Weights of a small sound classifier: log mel input, trained on acted Russian speech (Dusha).
Rows from block 4 of a small sound classifier, named by matrix and row number. Rows with one number belong to one neuron. Each number is 128 + 24 x the weight over its row's rms, rounded and kept within 0 to 255. All counts start at 0. Numbers have three digits each. After the name is the row's rms in percent of the matrix's.
After each neuron's rows are labels from the 100 clips, of 14848, where the neuron reaches its highest value: "loudest band" is the band of the loudest frequency at the time of the peak; "responds to" is what is common among them. Only what is clearly more common there than usual is listed. The data: acted Russian speech (Dusha). In brackets: how many of the 100, against the usual share in percent.
# fc1: MLP up (model.blocks.4.mlp.fc1.weight, 1024x256), inputs 192-255
# fc2: MLP down (model.blocks.4.mlp.fc2.weight, 256x1024, transposed), outputs 192-255

fc1.305 105:117112154134121104100129139128117117119131115117171150119142129168113089160139115108116123129089135140115135180120137121181131133127113147140185106097160135180167105147153131134132087111067145
fc2.305 106:079137093124138143140135162134148161098134132091141149145149102109125099144174158166097129097160117147119106116110109112147130122124148147086133108103205126134106137127147126162104124116078086
loudest band: 250 to 500 Hz (75 vs 20.7)
responds to: emotion: positive (62 vs 18.6)

fc1.715 114:103154144122153135134149130144146113118140107142124135129116111133109140132159139111169128127112132121111145121104129108115142144113157143135131114142137089194174184090137108168107111128170153
fc2.715 128:113157150108124114122103180132083128145105119150113113129105097129150127141101133063151158109099127120135178138123171160143139097157125138134138123173126144112138153142122110119118132138153147
loudest band: 4000 to 8000 Hz (36 vs 7.4)
responds to: emotion: positive (44 vs 18.6)

fc1.189 101:121094127111154095141155130135101100140101149156136159116101121159106148132186129134139121102116121134099136149136115130107093097109149130081133119143191110147137159118145143155146086109152135
fc2.189 113:114134122113171133093114101160110117156138162102126115135108126125123114103124142141125108145102173131105097142182099146068159130099128138194156151136089098159114130099179135133094110157154120
loudest band: 250 to 500 Hz (47 vs 20.7); 500 to 1000 Hz (34 vs 9.1)
responds to: emotion: positive (43 vs 18.6)

fc1.440 097:133167133144121115124136085156136102118119145105131151137148132113097174123159118174094136127123132159124124121139131152160168146146106145105155128151151115125127134104119109134149111116086142
fc2.440 084:095115082086121156109178115097102138106131134114137126120113159129101119133144136146124115162200099141170141131132113071141106123101173124160110085121137145110110135128134136147108135161163135
loudest band: 4000 to 8000 Hz (28 vs 7.4)
responds to: emotion: sad (64 vs 27.4)

fc1.767 098:152113158112115118124167167101157151115105139151123128115139086157144063153178123103121124136100163119120122168164158109202170127108113143103152127129119112142153103114158123126164132102138161
fc2.767 096:131163133164091163145102131145125121135104108152112150100116116094135161115121138129116124116113171106136123162099109117129098126164098134154141104185088171135119138141132112122132130152142131
loudest band: 4000 to 8000 Hz (69 vs 7.4)
responds to: emotion: positive (46 vs 18.6)

fc1.608 093:164170098138158147101156112114139121151132124147093161173113097110117136137151157114136130116122151131124172116131104098117166182105111161141145200169136120142170128113131121117166126133144123
fc2.608 084:097132108103117090158143127096142164157110114158103150113108139121154147129129139111149174126124119152107152148111152188134140098120154146119116102133070156087116133131120123130118125149094125
loudest band: 4000 to 8000 Hz (64 vs 7.4)
responds to: emotion: angry (48 vs 18.7)

fc1.43 094:138125108122140108092108108129127162087142150136100137097119118159101089126111165125175154120128150156128151169131121095123101141165111142123108110111122107162161103093160145179120110099106145
fc2.43 094:118105123129108162140146153104157127108110126104147079114178119118180156154154105128102069183133087139163132150125149142171146112100154133131124109122126149109113142152156133126152127172126132
loudest band: 4000 to 8000 Hz (55 vs 7.4)
responds to: emotion: sad (63 vs 27.4)

fc1.465 101:110126086123154114162157105160103124170141150121126111097135127124115134123070157114152135097114138157117104119098129121112151103154110141081138129096161144155144162131104147115138115146121103
fc2.465 102:080086136141119209151115147139109100152094107114120116103137127119136100116109166161127092120158127113126139150101126152090103077112170123101100131151125148103108160127182176126146114176148078
loudest band: 500 to 1000 Hz (38 vs 9.1)
responds to: emotion: positive (40 vs 18.6)

fc1.215 106:110119118146147091163171126141161141103104136093131131127175074130095108159146116135116120124113118153084101135123167112126113131149109112102157147174122125152133091138127071132078143114139136
fc2.215 108:116141129139106166157118107135105197136115115148143079149118127126148114117153104119136131142164131103146104077138128138113082110136096114068081118127160127060134087113106121134163136143153109
loudest band: 250 to 500 Hz (83 vs 20.7)
responds to: emotion: positive (43 vs 18.6)

fc1.379 098:119118136171133119120108133152092126126142111076174122144137104131083095156113118105150104109096148157098135095138128112146088114117103165097148149104153127108110121176169092122113138106112117
fc2.379 093:127128099134112155168149103078172142109101187142137090145151157121106153132105118134140144124189138171189147122129125105140073100136167144101079094119179103121114132178157114148124111125143123
loudest band: 250 to 500 Hz (44 vs 20.7); 500 to 1000 Hz (37 vs 9.1)
responds to: emotion: positive (46 vs 18.6)

fc1.107 103:083166159118121099139117097101105131127133125140139112107113148131098099114102140140128141106098145157123128132146146109139108116118137115121158105068172115123131125167147094125149130082134114
fc2.107 107:162127151163053147141101164097133109118093101116143129158133119160142124141123146131119094092164147095158076134124117118172106137106137134113097092109163102135130079131102113125152132147167164
loudest band: 1000 to 2000 Hz (34 vs 2.7)
responds to: emotion: positive (44 vs 18.6)

fc1.464 088:121144118100122143139154124143175067076146118111127119118113136124107129124146095117104136130134120176145141101134110074098122086097109093122151134122137124133133166176142122129088128109143132
fc2.464 088:102121125160138142136156122161097137141167139122133138129142165098117149109112103103142112119137097097149086140101121157106149117153151106088108097138099155080118122112112126124142106185146108
loudest band: 250 to 500 Hz (48 vs 20.7)
responds to: emotion: angry (45 vs 18.7)

fc1.734 100:158137108119163081112156130152165118123132144130129151107095096131088088140145138120155123128130132141074188154131145117139152122125139136076130118124127105142145194111157110173090149159096138
fc2.734 079:121128130130105128163153115100109124106145090096128097155132125126160165122155101146101106173140104160122134069116172149167142155116129118110151135158133132091105174139136136127159127175139122
loudest band: 4000 to 8000 Hz (50 vs 7.4)
responds to: emotion: sad (65 vs 27.4)

fc1.45 100:146120114131108115138151132136128094134164168074143128149147111156085132152117128106129129121116109146134126146099113121178135160095092147138183110137118157148151138169133101108137103122139158
fc2.45 089:171202140133150178130115117129092137143111106173108102158131155105128107122079123129171137134127125117161120125123057121097109138154100155133137109127106091121104116114085133118127128093124080
loudest band: 250 to 500 Hz (43 vs 20.7)
responds to: emotion: angry (49 vs 18.7)

fc1.130 102:149178091102156144098129113109133111137109118143124146177151135109157113170126140132144145102099133106128123135138139053153127157139131133141175149169141121118153114159147142136121140146122134
fc2.130 103:166101130131125167129149129123093118098105108174099094172138117113139122124141087150134060148131138102111094127149115092152130181123084141175105138124114161142120074108116105102171142152151120
loudest band: 4000 to 8000 Hz (82 vs 7.4)
responds to: emotion: angry (42 vs 18.7)

fc1.459 099:110151145114175137139097138147124155113093113122135099174172126148149067143106128131138166128118110114114122102150137149130097145118112150090160168134186158151153161159141110129110100140141121
fc2.459 104:097098135130107153166114122118147144126137138158125140127169158156161122163170141151093125110145132130130105131129151072128117094134163076128072113122113147122183088124099146089109123091166112
loudest band: 250 to 500 Hz (47 vs 20.7)
responds to: emotion: positive (62 vs 18.6)

fc1.345 100:114130146121116084131168113142151149121159155125109182087075087110072117121124124110149136157116134166092166114128125105110135157115123147161168158098139147158173170105143130154150132078114126
fc2.345 092:118156084144099145131104120130103107156158116139139166159141121153126108124122137150167134129076144146088128132087105109129147132122063195127173137123161196134134104116083125129183110153111105
loudest band: 4000 to 8000 Hz (27 vs 7.4)
responds to: emotion: angry (50 vs 18.7)

fc1.240 092:117116108165121110136126151152130152096125169062145125089142138166142084184110155114120155091132119150069088134131159081170106097133105123089119125100140137135137107135205126171101130121097153
fc2.240 084:116101115144116115118100130165095164152133090150150123135137158145130117137111118123121114128144130154131117136147187145148127130127130147131118156144144125089091130125110129110135123099125114
loudest band: 250 to 500 Hz (60 vs 20.7); 500 to 1000 Hz (26 vs 9.1)
responds to: emotion: positive (51 vs 18.6)

fc1.46 108:130141106128096115128120149106149155145129131129172134107122135167116117160132160120122170108085147113107142102127137103151139094120140153086141138065133143179158146095154101145111125120138186
fc2.46 126:121132146118179074110151126123130159129114128141069136095105137120102115095100139143124155102151140138140173129157150127091103120147140117138134113121140176094093131108118098161075152111143176
loudest band: 4000 to 8000 Hz (34 vs 7.4)
responds to: emotion: sad (55 vs 27.4)

fc1.2 099:143190105095124091097178151138116128126088120124135120161154101126120128152113139150189135096115104111126118116167164145125162105130128108136142125135144137136123153127129121146128080121091092
fc2.2 099:146151122115124121076124121132193123142090169134114142107090116161108096105134145075135163121124153147179140160155145062096116123098133149155147120153123176142093102112122087139119168149154184
loudest band: 250 to 500 Hz (79 vs 20.7)
responds to: emotion: positive (40 vs 18.6)

fc1.606 099:104129149099166095109130144108096142130107115132117128162142123146100124186121111166165146130099085138112137106118116142174118127159158089129174104093148128137121129141155077120100104123107120
fc2.606 090:091160126165175113141108139149124144134132106107106155114106114155079132133119120096138166097100085143076201123147141146112115104176108075113148165119168151109129157164111086124110137115145135
loudest band: 250 to 500 Hz (49 vs 20.7)
responds to: emotion: sad (55 vs 27.4)

fc1.513 088:120190132118155120102157105141124101121125157098129152137094114143090132132165164116148133116093146119087132111143154126133148142123143138147176182143135133157152116107166091140117125150133122
fc2.513 072:161141138152111145157101136101125108142103151127167116143138150149104087154083143125110098160121116133137125151153124159153183143127117121131130120180145107121094152180128161112193140169114115
loudest band: 4000 to 8000 Hz (82 vs 7.4)
responds to: emotion: positive (42 vs 18.6)

fc1.199 104:136162127106109100124132125120116132143123139124150129100152139150109083170134158135155176126106127139121113136161126132107134154102089094142125108131125134168126161128180109169154086128125160
fc2.199 103:143159132126100159105155144112150137171092147184100149157118150124114082084105163152120118113113166114159137154116095125102134114136146157123161101159157115155102138087093136149123175123118173
loudest band: 250 to 500 Hz (53 vs 20.7)
responds to: emotion: positive (44 vs 18.6)

fc1.384 104:148136154135165106105164145112123077090149123127137141103110116109128094151126146106150108117133148150102162142141148123187175112130154138131128172145141118162140121110167133115139104102144153
fc2.384 107:132091139113101142106130190119136129121113100151138126131126082155149139123175096136072086152149114115124136088115126164139076148137146112148107149120148092139127106119096129110153126109139180
loudest band: 4000 to 8000 Hz (44 vs 7.4)
responds to: emotion: positive (40 vs 18.6)

fc1.109 098:157128146174141120156112137158164119165138133153158144086127123163119113159160139129157110122094176151120125142153114072145151132120120117132117135118119097130167149143143106136097139113127110
fc2.109 106:153123141113115134074138134133140124112054113073124133122082124140125101120153137089120121141147180112151166134181149145099122147144145086165138163152139139140083134131155135130126150186099141
loudest band: 4000 to 8000 Hz (35 vs 7.4)
responds to: emotion: neutral (63 vs 35.3)

fc1.108 101:155116115148138119104140162107099149179153149140122170138137070173109091137132104108127102141144143127138128113116155114119112157166127125117166139137114149133146100140126113135120123154094116
fc2.108 097:086108100147149151120103128144104179119142128109137062130172130102135162160147111109114131143177102135157031097147136157136139110149171152126106126126123151089110124167139099113106080164130101
loudest band: 4000 to 8000 Hz (64 vs 7.4)
responds to: emotion: positive (51 vs 18.6)

fc1.397 104:133126148134150111130139117137131144129179127086116115136115127102114151140146121095075133114123096161103130096146131136155111069101166176091170135121139121105127141177177120104118104145138089
fc2.397 109:128141138119112120116146139176118086129132148112152126154146136173115082145139161112161125069119100110121121136104104165121136099147133126098107124113139072178164165105100192132116135109101175
loudest band: 250 to 500 Hz (44 vs 20.7)
responds to: emotion: sad (58 vs 27.4)

fc1.217 100:133159130097127105098180123138152143110093128129106130133134139114116130132131122121138141143079129109090160135139132122117174150151107090142158118122130116194148156094147140189112119150144124
fc2.217 101:154134167105102135134148120150108134110100089155119084169128157143150152114129123101139095116128146122114135131107147131152138137098108130117132109173101118119086110119087145114168151137133154
loudest band: 4000 to 8000 Hz (60 vs 7.4)
responds to: emotion: sad (70 vs 27.4)

fc1.541 103:128117161141101138126170117158177102136142131089126136129128106145018101124171161073152125120137156178101195120058112100143138122136142126098134138118122114168159106156122119116114133146108179
fc2.541 104:170098137111121113132134122140120124165109154158149129113135105164127081162142106105145113157092132114121118130128136111137171126148116149141161152125132100133154121145139086121085159142096145
loudest band: 250 to 500 Hz (45 vs 20.7)
responds to: emotion: neutral (64 vs 35.3)

fc1.10 092:129116137087088125065168160152169119125124186136121121126132124173134095112100133061137137121106130093108133136136136131144150130150113150138132173119168125149115085117148111134095128157156160
fc2.10 106:120096102148125107123165150164161118139172113147108130073114128111104169111149113134147147121106130112141089093126121094068086104150137127114121152118159133160153142125113111126117075089142112
loudest band: 1000 to 2000 Hz (29 vs 2.7)
responds to: emotion: sad (66 vs 27.4)

fc1.599 105:101111082087125091124163123131125127091108126134130159087122133145107114126121143153136134118119110167115126109120154125122122138121139087118138110120184159134137131146125132159133098091125123
fc2.599 112:124144110128106122115125172112199146183099171120163091113139127173142084121076138104137142108175138152197145133124109137135115122139136143121118084140165108121094157144109160132148203162103161
loudest band: 250 to 500 Hz (64 vs 20.7)
responds to: emotion: positive (45 vs 18.6)

fc1.342 112:156148158119154116109109099127116153112100124151119107136133088144091083170138135123116145113109169120108141096159154113136117126111086142138139149122189118184134145135130099138111128118152140
fc2.342 113:161124141145153111098122088141126114146160137163088129102140145109108130105155133118132140116129173137159144104108164082125120087129128115131135145127127147135154129122101103100094105097157152
loudest band: 1000 to 2000 Hz (38 vs 2.7)
responds to: emotion: positive (55 vs 18.6)

fc1.179 103:131122145168192121113090111109097133132159139131118143117123104153101080132131147094150108127101133128106146141148128106104132123139157088145152110094154125155148130129172086114120117126124154
fc2.179 116:089074106124145110160148133148146162118141135104155132102108112160102119137135085102150151140131109129106160109139139180111125125157150105089117137101188136106108108161151115131102095140154098
loudest band: 250 to 500 Hz (60 vs 20.7)
responds to: emotion: positive (53 vs 18.6)

fc1.622 092:112173088083157123117147098150093116134111096137132103158121116100086115166101151118142130105114110127102169090091126142114115121090115146143133139159155127146179185104130125108148109140173142
fc2.622 081:083130114140109109145105156092163194154102150141096140149108118132165115149140135107097147131128124158099123189160136146133182134126176161133118120174135156127086117112130125109112147107126146
loudest band: 4000 to 8000 Hz (81 vs 7.4)
responds to: emotion: positive (57 vs 18.6)

fc1.595 108:092149141117076111109120143105141122112114149112112140142141122104113122121187161097133133120121137170147128139156147147123131102153149118128119123113140140138106122140203131124094134121093148
fc2.595 100:156111101141167092152126102141150139162159161163091168116101151119129112126127137145145136161153163157124135151136101090112148141111121148170156163134116113113103103119095134105135133120130141
loudest band: 250 to 500 Hz (50 vs 20.7)
responds to: emotion: neutral (65 vs 35.3)

fc1.451 105:099108156118110115175125097113137099160108126121130169094136131114110145155132113132084116144124142174144174151126113134097104121090160123061165125112140158111106151176182118119118137098121127
fc2.451 115:116098098168131118149129120145116199141181151082104101146124137129107157109099128115127129133111101185098118115150152152127157133105094079153123147139115125078094113129113128126153104135144089
loudest band: 250 to 500 Hz (46 vs 20.7); 500 to 1000 Hz (35 vs 9.1)
responds to: emotion: angry (44 vs 18.7)

fc1.651 105:123144150137158120107121112145092138102149126097112120122162147126128133176121137110163140130106119153058140104156150109115112116124129140094155162134175146149157118150160143141135051100129119
fc2.651 111:140143151138131139133101127105145136087117142158127145129134161138128068117138143113114122133080119109162136119127187115135147128115107084111141167096115143112146123129095161079145172118158096
loudest band: 250 to 500 Hz (65 vs 20.7)
responds to: emotion: positive (56 vs 18.6)

fc1.434 087:171144116149138155162078145131169157169120172141150145156129120148108089121096132122126121128161164133118148093144123071100139170103142160146150160126116111124155117129142100131125169099093101
fc2.434 089:136119132118113114105173112132110141084079096103123175139140140116101150120154108097128135143109132126109146139154146140146125161144142058086121129092128140156110154102135134144151101131063119
loudest band: 4000 to 8000 Hz (33 vs 7.4)
responds to: emotion: angry (41 vs 18.7)

fc1.759 104:159134156096106088102104112135111126132095122101182119145146145098098105150111126112142147143085093140098134146135149132108122157137134119128161135113143123153112201144156114192095131135084110
fc2.759 101:124119112136185123142116134153188144146151112137111128148133100163149146116142104090146138137126146146093096102119161088126163125108115121126133126190107106103102131153061083101155150108152157
loudest band: 250 to 500 Hz (63 vs 20.7)
responds to: emotion: positive (44 vs 18.6)

fc1.486 103:109203053132158116137164115154116144112125142117130140175132078135119114158122131159138129099160111139125159101115111155125162152122141147116138128135144124113160132131123103115100127122144130
fc2.486 108:132141125110130129139142085062124144160096122125140144137130153098133162136133141152127140126113168121116123179167139108079125131113141134133141129114108175121105106151157126170154097096087121
loudest band: 4000 to 8000 Hz (34 vs 7.4)
responds to: emotion: angry (48 vs 18.7)

fc1.707 095:123105142160108105147097126169113111118138152120136136144127125145087075180162154070164122107118144098121114119121113073139106151111097098150146131150113152161130150130160097144048145098117138
fc2.707 093:127110123091144131153186109125138140133175138143100121086150132092121097156119138168119110131163118116138140118157127100108088094117149186102100131104162109121164140125113113132077150105132139
loudest band: 250 to 500 Hz (50 vs 20.7); 500 to 1000 Hz (25 vs 9.1)
responds to: emotion: neutral (64 vs 35.3)

fc1.596 105:149151143187124110168130114160157148136135132120100161123105106129108088104114110063130102103084124112106104096129197104100114121112100160110194193129139149139174146147161110121134129099131144
fc2.596 100:124101127126089160114119129131085065128096103158138163130127136143109145121108121122138106110108135099142148137091187123121101110122147136120140116115056125143133137103119108126129085153147155
loudest band: 4000 to 8000 Hz (25 vs 7.4)
responds to: emotion: neutral (68 vs 35.3)

fc1.36 098:139183131121116098086105119140125104153103168107120169167134145142096121139150151131123152104123114158107165140104125140154155122140145128134175118136121117151146103132152117127110102092076168
fc2.36 092:124113148104105119082120166150148161121120147116147110132138074143136138130155082155122104172134107118100080096147119150128114151131122119148155124127189077135124110156142159134109100086131151
loudest band: 250 to 500 Hz (48 vs 20.7)
responds to: emotion: positive (42 vs 18.6)

fc1.741 093:153161146086115089133177117136091074142142120138166149107165123101112135186134142120134142099087129165121113112081150110146117089105158143105143135138158152139175129139112133115161074101143132
fc2.741 092:163148132123119112111122132116139138062113117089187115145110097140123101130113147087095163106148098160132169120124153117134134147100131111121132131114149125095099074146117156159157162167089146
loudest band: 250 to 500 Hz (62 vs 20.7)
responds to: emotion: positive (48 vs 18.6)

fc1.11 107:124140109137173094122172139141121152114125125129113155118147095145134116131114100098130105125090139150082142102099136128174138156167114117106155138114157152157144119131119150131134124106157157
fc2.11 114:154124146146170076093106126121183095137160159155153139101092144096131128111149142091154161138114175146163124156152123101119147131152162105133164133090170138145119112124130115109121128127074135
loudest band: 500 to 1000 Hz (31 vs 9.1)
responds to: emotion: positive (43 vs 18.6)

fc1.405 102:152152171099127097111157116107141151117146129114134131152096111069120124119092139076164132117098140112128114170136148080163166152138128158126174133188159138128143134139151159102174116117146147
fc2.405 099:129131134151140111157126145137136135096144098133138125087103105106134153131132097106129096107129108122123085117135154110126135128119133122144115144138114160120145153141131127121150121149132126
loudest band: 4000 to 8000 Hz (89 vs 7.4)
responds to: emotion: angry (46 vs 18.7)

fc1.727 106:125097134146155108137179149132113120137120132135130182092113116164121155138123115115097147119094157130094140097111141131164131129144117123104155162120163147134170102131139068097128114115177183
fc2.727 096:087078173134132125153158143124116157132131144134122163118161117109137112131123108138135096174112124115126097170149077129131139101139118157154138109105137146155159134112179147114122144103166149
loudest band: 4000 to 8000 Hz (55 vs 7.4)
responds to: emotion: positive (39 vs 18.6)

fc1.547 103:108148139119104104151105110152126116123117173095166143139111134140126169099124115131153108142109103143105146116123158092168194164102106114195166137133132116161114152117122145141138121119097095
fc2.547 106:158129161110141140085116135108142083151099139184148107122171144092151115123126142113127156107123147089168127111122153123113111104148136159099115117155145104120134127117157146121140139144104153
loudest band: 250 to 500 Hz (82 vs 20.7)
responds to: emotion: positive (61 vs 18.6)

fc1.206 101:114102154133100114114111112141115127137123127072137189091148112148081110155152132099121113141081128145115110099159153133154187119112131115108129144061141121132141162120164126165110124137094091
fc2.206 104:148134072150158128128099104124129187136126163119130136144106138129100126121161128144119108089135150139085141113131146130140109150079120135169123129133159160112053064125154091139171117159127140
loudest band: 250 to 500 Hz (53 vs 20.7)
responds to: emotion: sad (63 vs 27.4)

fc1.528 098:085164119146150120135154124097128125137180118117148141130111143117112125120153128109128141126139114159121164099106128121118152113100116125158151142121144135108147144141132121130104108118146084
fc2.528 094:135107168137132097130122139137100114139181113143112155085117106161138130106091117129161121153130147109122121117155131115095117137105118124134153087096156177102150109135090167126151146108124105
loudest band: 250 to 500 Hz (42 vs 20.7)
responds to: emotion: angry (46 vs 18.7)

fc1.698 093:105166102145118150101120153165114128076117117093143120141150127158111115149126115143120152109123110131073135132090119146135150123137082110107112106109138147120102088135144100139124104141146135
fc2.698 088:124095158120129108120152152104091126116135100164115167110114136111173137110142112094133131125130113102166114137160175133122107170096143132159139144120064131112125101074144135128146130137103167
loudest band: 250 to 500 Hz (51 vs 20.7); 500 to 1000 Hz (32 vs 9.1)
responds to: emotion: positive (43 vs 18.6)