A small sound classifier, trained from scratch.
Model: log mel input, arch vit, norm layernorm, activation gelu, patch size [64, 4], layers 8, width 256.
Training: adamw at rate 0.00096, 13800 steps, batches of 256, held-out accuracy 73%.
Data: trained on acted Russian speech (Dusha), 26041 training examples.
Rows from block 3 of a small sound classifier, named by matrix and row number. Rows with one number belong to one neuron. Each number is 128 + 24 x the weight over its row's rms, rounded and kept within 0 to 255. All counts start at 0. Numbers have three digits each. After the name is the row's rms in percent of the matrix's.
After each neuron's rows are labels from the 100 clips, of 14848, where the neuron reaches its highest value: "strongest on" is what is common among them. Only what is clearly more common there than usual is listed. The data: acted Russian speech (Dusha).
# fc1: MLP up (model.blocks.3.mlp.fc1.weight, 1024x256), inputs 104-155
# fc2: MLP down (model.blocks.3.mlp.fc2.weight, 256x1024, transposed), outputs 104-155

fc1.738 093:144127163103129137125135122126144118135126069135136110140159076089142128163101114174095125142125127127144142145090155091109111111117111128132090168144126146
fc2.738 093:121140113143078113094113138110163169128168142090108161132128130120136122169087119092142161105127103136073136119156075150124073151143165098112100090117132126
strongest on: emotion: neutral

fc1.177 105:078131113085123131118137117076169106110117118114133091080142090137148142158163126131093120145114120146090164125111143131132157135136141101153136153146121123
fc2.177 113:132157146159124150120127147104155140140113117114097140107144148134114115082129098112138173085134125120129090116127143127119112130081125134143106156147146138
strongest on: emotion: neutral

fc1.298 104:143121126135140162140139131132156065160135134132130167115130118176139104137118140105116118128132142162095075094174100143146140124139128162095172155104154150
fc2.298 106:159128142157119106098126128121138096143104117119080114145146139128151138119130148105161138089105148143130115110169124139111123169130146134157074133142080112
strongest on: emotion: positive

fc1.227 100:095145115156091139159115115110141169081096103128097084126105148088152084120115110163116098114145123135108151112134076133136124082165131125129102140104138166
fc2.227 095:125119158126131123094146096134151084135116146118105164150105155149124151134155104114132162100101118146097128142140172147132145145112124128142134177107113097
strongest on: emotion: sad

fc1.693 089:128145108151147145129124071125101135068145121127100110094142119134156118140096111135116092167143105150126125164095144156121109108144106156124109124141156139
fc2.693 079:110184125151139119152118125114110165123128107137146128103127136168116154127150098160108147153188134124122130109094156159128148082158163137109112149088160174
strongest on: emotion: sad

fc1.29 103:127141126139124118140141109128126100110142111131137152133138157124175108134136151165084131091122123152115093085128150137124139081184084154050140161137182161
fc2.29 099:115129132170153168136073133155148135115127133134129122121098130155180117127127156108111116125130138107171124143080150133123127105164165127149178139111119136
strongest on: emotion: sad

fc1.572 106:109131135135095119121143114140124141101129139157098133130150152128161157149130132165140103154141108159111120125131135127113131136133119109114094109158153129
fc2.572 115:137114150117150134123123144115113128134127128153174132129137126109103141098146078104109131169144143119114119135141151089150136110082117086103096130099129158
strongest on: emotion: neutral

fc1.552 096:091151154091103131127129093123118134145160120118116147121112102116085143156163136141144101163141077158120104114106156083140132133146107166113149132139145147
fc2.552 091:130117115121173157129136165150119102127149131113094144194128128122122098134123111106126144139123157150090133128131122133130107110140175072120096095149123117
strongest on: emotion: neutral

fc1.295 097:113108122137140134120158116120149152122115115111110154103112096143128109148180092184145127138146090122136161142106129142113125123129115134139125168141172163
fc2.295 100:115202117124116163098138147157133116110114114127145144123128134146155118149129145114147147103120111146110130161160159070150120123123131103128105095089125095
strongest on: emotion: neutral

fc1.468 102:145118166133116145111129122118158144155158153112106149138127103133132152129130132133164135091105087115108139103105137200107145146126121093143113169142109127
fc2.468 095:116165121111098136103145146126136112100123106127073158095130175127178149107134125119114113127151171134183119101135130100118114103146069165190119169109163152
strongest on: emotion: angry

fc1.144 104:128096119143112113172132112119139113127144130120112165125126119138148123147121096138084111119136134157130065070107129121112132092163131175102154140128131141
fc2.144 121:111089149165124152145093157104115155156086165139104101134122115149163106134096132128109081109150106139159108132146115144123148072174119119179136168097118212
strongest on: emotion: sad

fc1.494 099:139123095147139155125153121128149103129181140074098160104099146111123127145106149096139155109101116115078119111159106133125102144128132166129137173128148165
fc2.494 103:128181125150074124103114133105094157134136144119098130126135137138154163102124109104130081104143112139172101116099084150136094135159112135132107115161132095
strongest on: emotion: positive

fc1.756 103:110102148139144126143107126111171093131135099131097116118135106090152057150143133106098116142126118118120121097166133108126118065181087128115123123101186161
fc2.756 099:145131147121169164089101135125149176189141145140121130172114154147129166158122162117125150117126121112128149169052144136106131145142148138149129149188080101
strongest on: emotion: sad

fc1.111 097:111173125139095139138116112146063139148132110108113147119132107151140130142123104190129079112133079132133122095155134131144144115164122105088145105090158139
fc2.111 095:133117111166139132132108110161110131128085080139156150162140131149112118080149099127147106133151128137105136167136133131130135091130145125148096184099131132
strongest on: emotion: angry

fc1.471 096:103106110111129116174102082147128154100107063101080127114150128149152077151153096122102105141132155133134147118137116105136145102161144077160138160150155158
fc2.471 090:144121113113095150125189149199120118159097161107128127146145108085130146203145128140113142126103120130148144136143087111120114155154143120108119122126109076
strongest on: emotion: sad

fc1.428 102:131152100158105114133130099123128113123139130136170122106136157174122114115153131153162106123137088139043129121107119139181136144121105156102137151156155115
fc2.428 101:122101136145127136118138152099146108087128120112117160127107096163151123111130127087151098132113101123127115102126140161130144111133091168141140117075148136
strongest on: emotion: angry

fc1.701 103:149115170111096147164141132123128147158131088136149147129120137085138124147135128154117141101110086163140157107138162129109142116161125141081121109092116171
fc2.701 107:131083120143110124153123093114153134176169089124147137090136133144111104118124126122144168147114103124134097168173096139125131121105177113114120124118072106
strongest on: emotion: neutral

fc1.220 096:112150109142130128138107140095106147091128125156127121092150130130155136149162129123145077172206093111137126125094106122146117093123127179138158140140118136
fc2.220 072:100117130099174150128137103118151156112119148118109113108098080175119152119117101138138111122125139109100139133121076125117092154162177167160152083172158126
strongest on: emotion: neutral

fc1.182 095:136183144107156128099132160097197101127142139107110156162133123105128153155107125098115118148111132128115170117109177144090131134134150125121087175137133117
fc2.182 094:128144127140175140123152122170187133172142174139079126130120142140152124143095125127101144102116122155132127146106103121097114111116078170165128164158114145
strongest on: emotion: neutral

fc1.484 104:129142145114065132145133111101129137135094103149104094115124098122115134141118145146131155137112080157095139129146099092103156132141110116135085130124155149
fc2.484 105:126079120105118130117178143165152135119123153118169129109135108117123128141110110085130143151138154087156167116104131149140140131134122116123132170133125142
strongest on: emotion: neutral

fc1.454 105:105119135098128134131137101080146145149095121118133122054137129114131146148089142122117184143091115136109142092127161143110087143147151132134113128123119117
fc2.454 098:126129123152122129094146164146119145115088143131081107152153162131113091135115140125136169124124157125154133091136105123119126137116125134122103152134174134
strongest on: emotion: neutral

fc1.461 095:153144138117135121135149095136098100138074120062104116082136129155131109153118101159106137126152140165139058127110173104138125122146115134092165123087142119
fc2.461 098:117162163108142109133132111072178170130116108158148105173147137144140148159131131146129115153137116133136139123117094143117125155144099148127108166147137155
strongest on: emotion: positive

fc1.328 092:142124142110078133113094134095134121137098120168145115117151087116143131189162129142091133111110129151129139113126128105145151148146120090064145127130156135
fc2.328 079:095154138117134150129099103155214086094107106119130126100132075157137107133116117126127129148134135100071086198117158127131104109104139101114138114116114118
strongest on: emotion: neutral

fc1.101 100:149129113115110141173127116116129138080135111084117140101117138096130107174135153084119115137145123130121147129107121170125154128181154150120147132136158157
fc2.101 099:116118132133174138167158101119123089166125155133131123079136124131117153126141161127101144141125148104193102134115115164107133121145146108164122164124101087
strongest on: emotion: sad

fc1.606 095:122130188120141148101144117093156119165140126106087152134133119128155138160138151150121081124122121117113128135107166146102117139129137158106075166120186135
fc2.606 100:126111148167163129120074120152112109143108169147157113110102155167102164139132148155127106166144128134126164196116083132134129109105136139112086128105063110
strongest on: emotion: neutral

fc1.605 095:135131147128120108126100095079090153141129125129107101112157145124112159138106110148134127148179128139111124141121147181118108140123127130115114142151084143
fc2.605 096:116131172094079126118116129173175146132177126102098139153130090130126115147094097090156126150123155081185143146146097129119102143127120145136103119161077124
strongest on: emotion: neutral

fc1.482 097:132110136111092128154168126114130092131129150106158147085113114139140172138134141121094160141123100194112093110152161163109122123143110121118104150107099134
fc2.482 099:149130118151148117120136128132148156097127083123100121113120143141122122110110070147107153116150123127115149126075134093104149129103127149114108150147181148
strongest on: emotion: neutral

fc1.149 116:103090158151122141165148118120135152162125091113111134114140152129144095154174110122144091133162069163139142118139150138120134113140146100135107162136145162
fc2.149 131:108080126135099203132134176126132113134139133133143131133146141156131108127165125120135129146141140115142111138119130158124132106095128125117105114135065119
strongest on: emotion: sad

fc1.154 109:106145101092093129151102106123129148066069100134123090087117149117103123156132152145129118170133088123133121138129109118143121086153096158115156136094162164
fc2.154 103:105192154115136141118107144114133134113157172115074142151120144106162127155093140112130100113104118130159178186146123144127105091128142118181109099124113150
strongest on: emotion: sad

fc1.126 101:133116147144116158159127158115142128107087091159128129106115160113153095190108140156115114103132108155100137070109108102103122083163112173103172115131132138
fc2.126 107:127147112115167175133068131132157131164112152158099104145102153161100125118104113113097174139140135157134132187109165102093142119108134128155132147152101167
strongest on: emotion: sad

fc1.329 108:130114158115141169137127134146140093150089172124082136148154125114145112142093109126078082096171120167110124172101166133129123114148120139128113161103093145
fc2.329 102:136127102133137069083163094114107153120177110122156124151134131120110138084142090121133152117125133157125125137104089146129151203128134181127149135136160127
strongest on: emotion: positive

fc1.66 095:162138116110115162141118122116127087100138112126100149152158138117167155135087151150077114106127154140141127140104149158096151058155130133100103113137150133
fc2.66 093:098101142101122124136109156117135164144126126118113162130111127123147124137106084137101111110126100107174167132168077164128111110146096125166130141117149174
strongest on: emotion: sad